{"moe": "expert_choice", "shared_expert": true, "optimizer": "muon", "muon_scale": "original", "lr": 0.01, "grad_clip": 5.0, "final_lr_fraction": 0.05, "warmup_steps": 300, "weight_decay": 0.02}
Rows from block 13 of a small self-supervised audio encoder (BEST-RQ), named by matrix and row number. Rows with one number within an expert belong to one neuron, the router's apart. Each number is 128 + 32 x the weight over its row's rms, rounded and kept within 0 to 255. All counts start at 0. Numbers have three digits each.
After each expert's rows are labels from the 100 clips, of 14976, where the router gives the expert most weight on average: "lies over" is the class under the peak. Only what is clearly more common there than usual is listed. The data: synthesized solo parts of chorales (CocoChorales).
# router: router (model.blocks.13.mlp.router.weight, 16x128, trained with AdamW), inputs 0-127
# up: expert up (model.blocks.13.mlp.up, 16x256x128), inputs 0-127
# down: expert down (model.blocks.13.mlp.down, 16x128x256, transposed), outputs 0-127

# expert 2
router.2:098091204105127115132136174138164177071133146103143125148057121130088151106128122079127076140136106163142137101116140103194154111127141129088112118086101179080128111104088096105165109147129108161120158139108078070156154122111125124063106118133152173147150108106147130085056105196120187157156076086098154136105137151131179105156163144217093074094131182127094176130157094096155113124125
up.0:156143115138145085120108133087125130150166143148105089184119130161159124119106126076136193133110088081091131123052127190106132084117118069089103121072193121144095178149086181150139143093111171188130080110091150172165134112112124119113117153119107158128131100095180147147158147210107097164108138160147104100121084081160088124128088140096147185128139175112170087119197113176076134161139
down.0:087140123145158135136123153070073115095098156098098179162141077162080097125137087131047170077183128126191139173130129111134139143119119095123169146176134067100141114164128180116122114096151139126094143143123106099091074109079184166149201113130158125123137110131124218165184127117095103167074162089147085162102140134113134136145171181097162134122087184145098125146160111086147148155130
up.1:155145146091126142096098186077153164112142073095075118093084200146147164109070087187135118119139174144112098128138139151119071157150098171113132144158152122105136144128140090159098124148122136120190156029142120127117102077168143177156076160136104169048147161126120067075144173174135133110131108097139104139171103113099194116119147122141200132098169077142124099144144125102128153119130
down.1:149158135105117076167124136135141144115101120149110089163117187086171135086124179129150136110117086135137114155124095137153094103121109141124204057113168160120160156118147105085104176105163115080099127165160098134167156147158067099126124119178114088151136086112130108121051147122170185118037165108129101157118121116199177122176148078127102150197137092186113129131150060147114084117145
lies over: F5; E5

# expert 7
router.7:157133148131146146116134108101145166071129115113087179154147106103085108146114091136115124129117151164130136075094088127142166086082119211158138104093186201122099159087088086202103137075113160168134157058114156145132195215140178130124102116152120149142084088114087145119106149120155127096105174119143191124145139136152125106092142090116111155080086094112130072150109110066116172107112
up.0:195144097081145140147118166115166115182143063143201085157107097168166099102097125148142143200144134151111115115151092122124068156083127127140205120060122125143170135085111138124095138176183097103140088123149103138131088091148166115102196132093123127172152112093131169155090117140088137146197097136073123104164090104073109137174133164110080103160136128111163143170115087079113138131157
down.0:151118139082093139099162165142117154118079103110138140047113172147105082155109126131051059148133133136150136120176135149122115113150157087134091146124159123118155090215116164150121117187137129150090129107145109091197193121123099122155070114135155125091123136091175069112173082128192157150092162197156109107117137142126108099141138161071132138113069090174170140090168189102138129125115
up.1:092151129139115130156152135138153101113168195079148142148090117137136153125201165138184151050158131105091165145133111085172095091119166140091104173135149122060159130105119093125081117159101185093167121148194113143116130072104174129147170192133153084093091153145119083101144126156130111107142161131038127090110136134126132116089166127089211193095133117148086124124117112121102101082110
down.1:178151156143124121152084109176120126184099154118172142102202106130127143145044163099060182137140105163141086152054088130101159138128038190134116099122095072140157134157115103120142089086103100134188088130134109094062102139130120176137162171119140136158152059132140105136103129128104133143129083146185180162111106162087132168113084111150133110088116105111174131172166109128143129121133
lies over: silence

# expert 14
router.14:137136076063167170079101123109146107127089086140153152181169134089172109137106145163129152168100187156174177123151151135132137100095087124110169136163157122179137094146111161185097152147114162121126192150116165106143105187181132176096091084069123155132153157056084162081143099121114153150115101073125139077139093068092124119116191127103135144172105117126099156121100122124072159083155
up.2:176098130106129083099159180115073112098124139125120174194123179138099124147214117124108089113160116076163139107086114104082122121104114143077102105053115125113120062128151188107043111192167132132146122141163191116136085113124180165106145145187139133161156147149126157093122113161140124147101117100053101112139110091133098109122096113131187140222116140129123113138137154116138104166159
down.2:142207129121163069133106123156179098165069091083121086089115143130065080125068158142125141161167094086123098113200124139188134147137157120098120155137148174118080114063118067153142167116111117176122150136121118123094142043131073108118109096117146142119130113170165090164053079163146123157176161137089157132183135097134083152138145114139115150160117148130198141111145102147114117150149
up.3:094137122115060169116105137120109104129110121130093141155140127068198044128103095157104149146159108101106136176145120191173110128086085103130133141151143156183149107148126107129108126184101133184127214163104117120109141134150182124110119200065092145156186147131089099132137186114124150141118171203116117113121080092145169121147134117125117121153117108031118090097149162126102123061119
down.3:077129150165129131105173097136134152119166129154157193120075093157174135145162097127126133089169163128051084108090142141138125116220102110123152125182110140102187096061092148134133141121086098132095135157127146169214129149142107097123111144052101150151154117152145115062174082088150151167103154130123134117207132095144119092131085124136159172086109109143130113133136058104114136156175
lies over: E4; A3

# expert 6
router.6:086141081080175124099115110117173076185094161110162156207118120128150074146124136121167115140103147111118103118146162198118131096133064132076163179099096175123148091137156121157175145162183133065101171146141172094136067135168162166110116103089145132119150168095146164124132114091139136183119135105089095095132103102091164067132145132096155108169102158194069130140153099173158150106128
up.0:165127103172118087139157084130249153177062107126222097103128147100127121137092171103113125107085138104143168082154130144130126212132122093120171174118150142148084129162126139121188135120106147114165094134105142169110123144116161122125130075088096103120157126156131101084175116141131171153108155124070162155152125091150112133110078170154148113115104122046118144127075108063129105155095
down.0:092126133139155082136103190105135109107109090135159150149121140144110171096184105132151194111131102153133180161121097112142149112071088132157113092160115101158106116147122150135148109151118081160094094097111148040112068066141149206145116087164158107100102167153071134122111184131167124098125088132132127140119121043054173087158070094126141181114147171102087151110110106161097152088124
up.1:139133138172137170115111183160144157131097142158108108124119126096166142195132121120194135123132206173103144127051111125167137100143171128141084104124075095157123073160131098150108129128105138108157169125069154151148130169131072169130109139085149174110141139071174115174136101100137154086161090083080147114039099178112117139157165117149064118118128084143143121172126073173140070121086
down.1:164086091149079090134179114134122183165167105148123089179106143048140146097145098164185145135130167174178155154162114162115133091098102139144121169098126044083126138128103157071147146119138130136149110100105138114165133106113089141147140113133135130086049096100142142184138143149128160075082159141169152142162130135154131161115090196153092110148122135159089109201056148127169132058132
lies over: G#3; A3

# expert 4
router.4:157112144118159166086115094144113158186120116198127102117163112140163081176108116095179160198170144101118109143097153135169173164115125064088153148148153112126100110188138114091094178153113119125073114148167102057133124142146178187088112075106127101134158133139142158136166107128108160171180134098120095100152133099129098078104192133087153138155117178100095168095110192151146100063113
up.0:131162120133132072127104111145098108100111099073185116147117081128163106067117205159127166114094145144185131080103188139151151140059148119111128133125151201123119098157105105149132140208134122126117131137095129117094111150081124169085120143056122181169148101140091197153134118159177158138109067075151131142099155087137089117121119185115151116120138081220117116085151115113162115102154
down.0:147116121111184157106149193057107181118126084136073100109123094064092072110107077137172132156084128101094089143136140146158120086127122151097133136092147153105145079125116166113151101175171180125080090184078161123140121128164097118091155112143088154066093197092166064130155114165118098119089133143078150074140144167085132104121109113105092129098145142145122127197125104158094094123083
up.1:158048161114089196216089127131121133139125176099100141137163147138194130158116149141117153137166151127163135118072108141106141184133118107108116139100080159109148117101161168167112225153093148138091082103161100118124138146062118155112144151079112150141121129102103129085106138106165080082133130119218161144170116148130139075092109077087107114173114139140128144082083145079101131136177
down.1:139151064136155173122080175101125126112115129149135135119144121106199141170132151111063102171095163146117073118140104087117101133138172127102106137149139117125116144133130137165109107091158120092074146147112188138168128100099057088098121114122184128071122086125155161122081113097108183104108089091191127140075104112077101168178069091159196141156146136135076094166094125133067103106196
lies over: D#4; D4

# expert 0
router.0:124131049082172188105065138143109137131159037137129132155127177100142111132101158151158133146133157143177116124138158148178161097131139140113187118159134112100138068163131155174117159146160153113150174132144092136137164141184136141094097060115133130126151123075094139077161095198095140100125098161147165123121112125030132168118144151086110155166145104123079115049133171141089133132090
up.2:124183127130159124185139156113087122124137179086063165152085132186140157184077154126135095107138078111099146157175144079130110089130141061139143142147136145129131132161225095081123138108142098113120093116089164120135058073081097095157166156144094166110215114116133106089111135092085119110135154160165114090112138131099095081118149113172137133126175123163080171171135157115161169100131
down.2:194144145135107150163076128099092146182102125143119162144111140122110158119128143099145111166132073155187120113151133178073098120146167159143082156133156118146098141121118101156099112166143105123181183170129095090106190113122145192140146048083153164113030132084104146151123108153116161151093094146089099141092128145171131126155149089112067126111149086128086139203163097121200091141103
up.3:049127112189121144142091117083089158157084135135093074107145143165198174109109185163106129183107157095117147160117144114100162153132144127157106101141111146140138132145122147136118072075118129125159147098137145130136082102165147199103176111159092154097064093072144153141138145121165141097083098104117168087097178177077183135126107147147110099136089108086143195089090145117157082156190
down.3:108061106157158114139095096141150155122142088149145165112085156115201127088151035132114205143075110129176136124137140090124140107115183092101063118158201130123126135156125168163142116148202184151124158139070122071097101106132098077148113164138104166122121154142146106157138109115067127159090134173144110171175169114124115136175104170111147117094058142140146094145104104155105137118172
lies over: D#5

# expert 5
router.5:102104099130195134098103121161166118110098055160158153176118088116142089124091121145153115173142139182147135108101133109141199119096082140105170180144135139167145080118130155127067157164147167112069159115131098059121166163152203125098100096113166142170121124117095135131121096135105150180186149089169126096138118110125196126107190115094162154198099175174139144129094096105114170110106
up.0:173163138095049119154138133165157127136118074123188095162106096153200074124097077118111163130115178179131133109072125147108145126168121120137067112061108100142100136135166155120149138199120076179111157135201121103106177120147144153134108103182171106104053110138140116103075121148106175151128117141057113098189119107106157154151123114119156114087117158131074123116149174108104095157132
down.0:089047110140128097164146069119087071131082175160189129129133145108086112110197154108138174156126078083123162120160110208110157123139164161096168156155101097149086083118185133048129099082106167099131078115118187167098131117121128135092104112133115181150122159168163181113184139105150093129121134090147133163127133171116120117136139145113139159095100153155131149171078124086178126116163
up.1:115099087133118167143173198146128068148107141153101141145098147149081147133142089154116128147136115180105134144156179180176157144146160120106128140134110096092155099089123089186107150214161120095118150123143054095117160089147135142101105082120153092135082120069109064132153125167110144152105146178181151162105178133110121132099167110156116172202071088134104113087149179102113078075103
down.1:121122123126083082109110118116056150129138153133140175080087094137132107146079148171226163154127061157148148097128126138087131095155161088097115099141175127102115149090108109113129129066074161139126127114201163161153109134176069126130125145065133115122084121131175102187108166118146181091127108147107152110155135131147142118090119151227200142101130112130153140162145158132155074150176
lies over: B4

# expert 10
router.10:141085113094172130107125134195164177117133105188146156168118099104202100143131114063137105085151144195120165119078145114110163165100140092059112111095157080170148147162139200067122132154106128126085141124119087138101102086107109150118116097148106146113197129079136090132133131175082100122136113100145062145139166118163157121153114142157142081173109149095181161119103182162121164120189
up.0:158110117113085119140112110131143116086132114117152220124076130142143141117121115107139109134111151136131075162134091110135147167151176120136161154173117164175103138142170134113078078178098094163144098093099132118169096128189145133174126151095150106106152132168191158097112170102143148143103147111112046154104178081052159092098131170169100137178142130084122075109177092172137081041146
down.0:153139162121255062091129122096184109059087102179076074189084168076134110138144173146146074140077118110125140152125163119133111085064124140152099085129079105136142134135122108161132130129146103138094149131156122098112136194111170128178133113152164157171132152047118129133157110122119145139160184125135084112089165123123142148094106112086122149114155098122112132093102150147152149155175
up.1:175108120153125122157171159129148126079119111156116139056134112081110102100117070161136108218142161154099110095100080106171135126103119123163095103160153106072120181102126125104170098143124165078124193193156143144134145086119110148097085150111151169185099098160133112167147144180166145153156137070052128136088115114099178186143103087137112168171113102072176168108121092140116108109130
down.1:106148113161130186162136082116171125168085194113100061118185169123115131119138173104135140091078127139123110150085142118167135156120154094064200113169118226169148073154105159112159115156097197187126130112125124166134177060105149117160119162106063114137123124124112177090128182099126090101159087120124138131131099173099117065132132112106134152126168147135087085098118144120136114147095
lies over: C5; C#5