config.toml
n_mels = 64
win_length = 512
moe_every = 2
shared_expert = true
residual_init = "none"
ema_decay = 0.99
lr_schedule = "cosine"
Rows from block 13 of a small self-supervised audio encoder (BEST-RQ), named by matrix and row number. Rows with one number within an expert belong to one neuron, the router's apart. Each number is 128 + 24 x the weight over its row's rms, rounded and kept within 0 to 255. All counts start at 0. After the name is the row's rms in percent of the matrix's.
Before each expert's rows are labels from the 100 clips, of 14976, where the router gives the expert most weight on average: "peak on" is the class under the peak. Only what is clearly more common there than usual is listed. The data: synthesized solo parts of chorales (CocoChorales).
# router: router (model.blocks.13.mlp.router.weight, 16x128, trained with AdamW), inputs 0-127
# up: expert up (model.blocks.13.mlp.up, 16x256x128), inputs 0-127
# down: expert down (model.blocks.13.mlp.down, 16x128x256, transposed), outputs 0-127

# expert 14
peak on: E4; A3
router.14 109 [135 134  89  80 157 159  91 107 124 114 142 113 127  99  97 137 146 146 168 159 132  99 161 114 134 111 141 154 129 146 158 107 172 149 162 164 124 146 145 134 131 134 107 103  97 125 114 158 134 154 150 123 167 135 103 142 115 153 171 105 146 142 117 153 122 127 176 145 119 156 112 139 111 172 168 131 164 104 100  95  84 124 148 131 147 150  74  95 154  93 139 106 123 118 147 145 119 107  87 126 137  90 136 102  83 101 125 121 119 176 127 109 133 140 161 111 120 126 106 149 122 107 124 125  86 151  94 148]
up.0 117 [122 138 135 128 128 134 111 140 154 145 105 112 179 121 155 151 131 115 147 109 125 112 143  83 160 123 152 131 114 147 128 190 142 116 133  78 128 136 111 133 122 124 128 151 121 183 105 162 209 133 181 133 166 121 143 115 103 140 130 139  94 146 123 126 127 110 148 126 101 141 112 137 101 134 100 115 171 143 120 149  92 115 113 137 111 120  39 109 137 127 128 129 113 113 123 121 126 160 161 109  95  99 164 178 102 148 137 113 114 140 113 126 113 128 122 118 122 132 120 139 117  62 107 167 137 134 101 132]
down.0 113 [165  99  89 125 154 139  84 130 177 138 115 136 110 117 175 107 114 132 130  89 138 178 105 160 117 155 112 146 106 109 102 119 126 102 117  91  99 151 121 122 160 106 139 156 124 135 143 117  91 152 128  92 133 102 137 115 106 132 108 123 120 136 103 179 124 105 146 105 108 153 108 124 140 133 106 179  90 103 162 145 115  86 141 177 108 118 130 119 139 142 131 139 174 162 184  99 145  96 122 118 128 104 122 144  80 129 124  90 130 137 106 107 147 110  86 150 145 150 153 134 123 131 107 124 135  90 138  88]
up.1 124 [152 131 148 122  90 122 110 120  86 139 146  99 143 180 171 122 166 155 118 129 142 136 112 144 129 110 136  93 109  88 139 160 151 110 138  75 116 133 130 146 111 153  82 143 110 127  66 169 128 140 138 123 153 118 102 145 139 109 132 163 131 118 126 133 151 156  87 121 116  73 135 155 140 157 177 103 101 148 144  99 116 107 129 160 119 163 146 135 170 154 128 124 118 118 146 116 106 158 109 118 105 189  93  82 112 123 114 109 153 122 142 127 153 115 110 122 171 131  93 140 124 101 118 138 148 121  88 110]
down.1 117 [153 112 160 120 151 138 107  75 121  94  85 119  92 123 153 164 137 114  98 131 134 117  88 122 104 163  69 141 137 127 173 107 125 162 148 131 138 144 169 156 141  95 140 151  93 115 151  89 113 128 139 132 124 120 135 121 115 103 105 116 125  93 119 185 118 134 127 116 132 191 121 142 124 117 112 147 159 104 109 155 134 104 102 129 110 118 155 115 125  86 154 123 142 129 147 128 150 120 158 157 140 181 135 115  84 141 118 133 168 137 134 141 129 184 120 125  95 134 124 123  98 144 125 137 129 188 172 133]

# expert 0
peak on: D#5
router.0 098 [125 130  69  94 161 173 111  80 136 139 114 134 131 152  59 135 129 131 149 127 165 107 139 115 131 108 151 145 150 132 141 132 150 139 164 119 125 136 151 143 165 153 105 131 136 137 117 172 120 151 132 116 107 136  83 154 131 149 163 119 151 142 152 147 116 145 162 131 140 101 134 135 155 137 170 134 138 103 104  77 118 132 129 127 145 124  88 103 136  90 153 103 180 103 137 107 126 106 152 142 156 124 123 116 126  54 131 158 121 140 145  96 115 149 156 141 110 124  91 119  69 132 160 138  99 132 131  99]
up.0 105 [118 100 149 140 122 161 172 153 138 144  96 138 111 114 130 166 138  75 141  82 115 131 111 160 138 151 151 143 114 102 135 142 130 103 118 115 117 133 148 105 123 143 138 111 123 154 141 159 159 149 105 119 188 128 103 135 120 129 124 157 155 182 128  87 129 126 130  97 107  73  93  83 181 166 102 125 119  86 115 101 123 170 133 113 142 163 118 169 100 146 108 134 110 109 135 156 128 116 135  93  94 115 117 141 100 105 184 163 112 110 135 119 129 134 135  90 132 122 140 109 105 122 111 156 149 106 154 151]
down.0 109 [ 99 123 132 132 125 122  99 146 141 130 109 101 136 139 111 110 126 127 120 109 130 122 144 133  97  70 129 129 122 116 161 141  79 132 125 126 191 190 144 153 140  80 125 142 155 167 174 145 169  89 153 109 115 123 107 109 154 132 116 112 118 128 122 163 151 148 118 124 149 132  99 150 121 112 167  99 133 133 157 135 141 116 122 164  90 153 158 120 140 135 131 183 117 110 132 125 135 130 117 132 149 133 101 140 109 129  88 105  54 207 128 162 122 153 131 139 102 111 117 145 131 149 100 101 140 144 114 155]
up.1 105 [ 91 102 108 134 157 100 104 133 140  74  99 132 119 161 117 113 116  90  89 143 146 136 137 166 153 103 151  91 165 141 142 146 152 111 132 119 156 121 135 110 144 151 172 181 122 111 129 155 128 147 144 128 142 127 144 117 166 142 129 119 157 121 118 177 104 122  92 134 129 112 113 148 165  79 114 107 118 120 130 121  96 149 159 118 121 110  93 158 122 130 129 146 130 121 108 103 154 104 223 107 153 157 136 142  96 107 110 127 113 126  97 123 130 147 167 131 127 105 159 147 135 124  75 106 157 133 148 112]
down.1 104 [126  82 110 139  86  84 112 174 105 145  92 139 136 137 124  79 140 154 130 145 132 128 130 156 140 159 121 126 125 139  88 153 110 134 127 145  96 158 124 141  93  97 116 117 143  76  99 150 152 165  96 151 126 108 184 121 135 120 137 145 112 118 134 123 152 189 118 113 130 149  89 122  90 132 174 125 168 136 131 118 145 132 147 133 115 135 148 185 144 148 128 134 125 112 143 160 135 105 113 136 146 127  88  93 162  95 106 102 118  97  81 146 133 163 100  64 134 124 109 104 144 133 121 133 130 132 128 140]

# expert 12
peak on: D5
router.12 103 [103 125 119 148 123 148 145 100 128 115 123 129 153 167 133 143 115 164 158 140 107 152 154  89 147 110 103 104 130 161 134 107  76 117 170 157 120  84 129 136 102 140 139 129  72 102 134 155 150  75 125 113 133 148 126 168 122 128 128 142 139 142 165 160 122 123 118 131 152 139 104 131  79 106 107 159 139  87 125 164 136 133 122 114 131 158 139 138 143 137 123 140  90 120 103 166 137 131 140  90  85  88 138 101 142 103 100  98 144 103 145 168 166 159 144 145 146 123 123 129 103 113 164 176 143 172 125 177]
up.0 101 [108 144 105 106 124 142 128  99 100 136 149 148 109 161  83 131 157 130 111 128 121 119 112 125 147 180 178 101  92 144 132 118 148  79 136 133 115 151  91  77 139 150 120  75 112  87 133 133 140 146 158 170 122 126  94  94 137 136 141 127 128 132 176 118 133 130 110 102 119 134 132  92 106 159 123 136 101 159 128 111 121 144 147  97 129 155 108 139 127 134 149 132 123 127 208 121 118 148 150 109 140 143 137 110 152 125 143 118 165 168 151  83  90 135 149 108 136 139  97 115  94  77 167 118 125 111 166 120]
down.0 104 [120 134 124 103 112 146 123 103 167 119  94 131 159 130 125  74 128 138  93 136 148 175 171 125  87  58 129 154 171 155 141 131 122 172 134 144 141 106 143 147  98 117  90  93 138 130 130 100  93 143 112 163 112 175 162 142 129 162 115 132 125 116 152  98 166 104 132 143 129 141 122 133 158 124 142  88 101  90 143 105 137 155  93 136 137  93 170 141 129 143 146 141 176 167 108 134 162 127 115 104 136 117 148 138  88 122 113 161 104 117 109 124 103 131 137 140 116 134 176 126 138 103 104 119 121 144  95 140]
up.1 108 [161 138 157  85 109 129 129 120 111 124 149 181 120 129 128  89 156 138 105 146 124 101 137 124 126 120 143  71 102 177 129 119 145 149  85 135 100 107 103 130 124 126 114 142 154  95 179 113 134 115  79 159 116 138 142 134 120 170 137 159 128 116 121 121 158  89 150 101 122  82 127 127 103 146 133 140  97 163 159 141 134  88 133 119 157 128 170 152 132 118 102 111 159 117 152 145  96 134 124 140 123 133 117 116 127 139 125  93 125 139  98 121 149 176 178 162 123 114 122 173 100 162 103  90 103 111 104 173]
down.1 115 [ 96 142 124 119 150 172 144 107 112 109  97  99 159 158 146 137 151 126 101  71 165 157 123 130 129 139 101 121 113 122 146 147 139 153 179 128 148 100 133 166 115 156 164 118 134 130 104 134 128 163 150 121 124 106 155 104 157 138 106 112  92 126 103 171 100 141 122 101 147 152 127 125 113 116 141 138  89 115  85 124 145 160 153 138 145  83 147 117 176 118 180 130 177 109 152 148 112 152 138 125 132 138  54 102 155 106 129 133 159 128 138 139 159 134 118 120 135 155 135 105 173  90 114 137 151 157 134 116]

# expert 11
peak on: F#4
router.11 093 [122 133  90 132 152 136 109 118 128 128 150 146 135 133  81 117 147 133 176 132 122  98 104  97 138  73 142 158 147 146 154 115 152 163 125 106 128 153 149 144 152 138 127 115  76 113 132 158 152 160 134 148 118 123  79 165 131 175 146 108 154 144 150 129 124 140 180 121 111 112 124 137 136 131 148 187 159 139 133 148  87 150 160 121 147 142 127  88 126 136 158 122 135 129 136 137 133 111  95  98 110  92  98  97 137 146 141 116  81 155 118 103 199 143 185  86 124 134 113 123 100 114 138 139 109 110 125 120]
up.0 084 [114 113 111 122  89 129 121 127  94 151 160  86 120 107 131 131 127 175 121 134 155 145 135 123 173 148 112 140 103 150 123 149 117 121  81 137 110 108 123 138 150 125 220 160 125 128 132 124 139 149 132 125 128  98 146 116 117 158 133 193  97 164 186 144 163 114 134 115 133 122 145 118 117 108 171 159 138 139 130 180 111 149 120 110  93 108 145 105  98 115 118  80 114  96 161 120 156 134 125 114 114 156 113 152 178 121 102 106 126 140 110 144 112 147 125 130 106 108 106  85 132 118 141 135  85 120  94 127]
down.0 085 [133 100 132 111 112 160 111 115 139 173 105 140 120 127 143  82 131  92 118  80 140 105 108 170 134 125 167 128 141 118 105 153 124 100  85  80 108 137  94  92 100 106  91 128 115 122 129 134 118 145 179 143 136 158 124 129 112 163 184 162 142 101 132 137 101 110 151 148 183 126 174 170 140 150 100 128 152 146 163 134  70 181 133 135 151 142 143 131 169 111 108 109 161 119 117 133 132 126 145 131 153 129 122  77 132 126 134  97 126 106 139 154 148 145 154 146 139 149 131 126 166 128 132 138 131 113 158 128]
up.1 121 [127 115 142 130 137  88 109 148  93 139 113  82 129 122 130 108  65 138 171 178 125 162 137 133  80 136 152 149 109  89 108 127 124  80 127 154  99 113 158 175 145 140 118 134 134 130 133  90  99 152 104 161 144 101 131 105 103 133 119 124 107 135 131 143 141 123 127 131 136 125  98 197 142 162 140 145 164 131 145  90 120 161 177  91 120 128 120 176 148 127 119 165  80 151 127 154 145 173 110 141 109 134 118 136 144 123 142 108 117 136 156 119 156 138 128 102 129 114  97 128 150 101 113  82  97 112 134 130]
down.1 107 [128 121 163  87 125 158 155 118 130 101 135 154 135 141  95 106  96 166 125 139 113 130 149 152 132  92 131 113 152 143 101 116 151 147 143  95 112  92 167 123 111 155 163 119 138 126  91 156 141 108 119 118 114 146 125 160 139 179  98 127  75 129  85  93 151 137 146  81  92 119 125 175 173 109 113 122  88 131 144  92 152 125 135 131 183 126 134 167 165 140 132 178 155 126  95 145 121 117 109 129 130 134 147 106 137 123 133 147 151 152 133 157  93 122 116  81 113 112 135  81  99 102 117 128 118 145 103 124]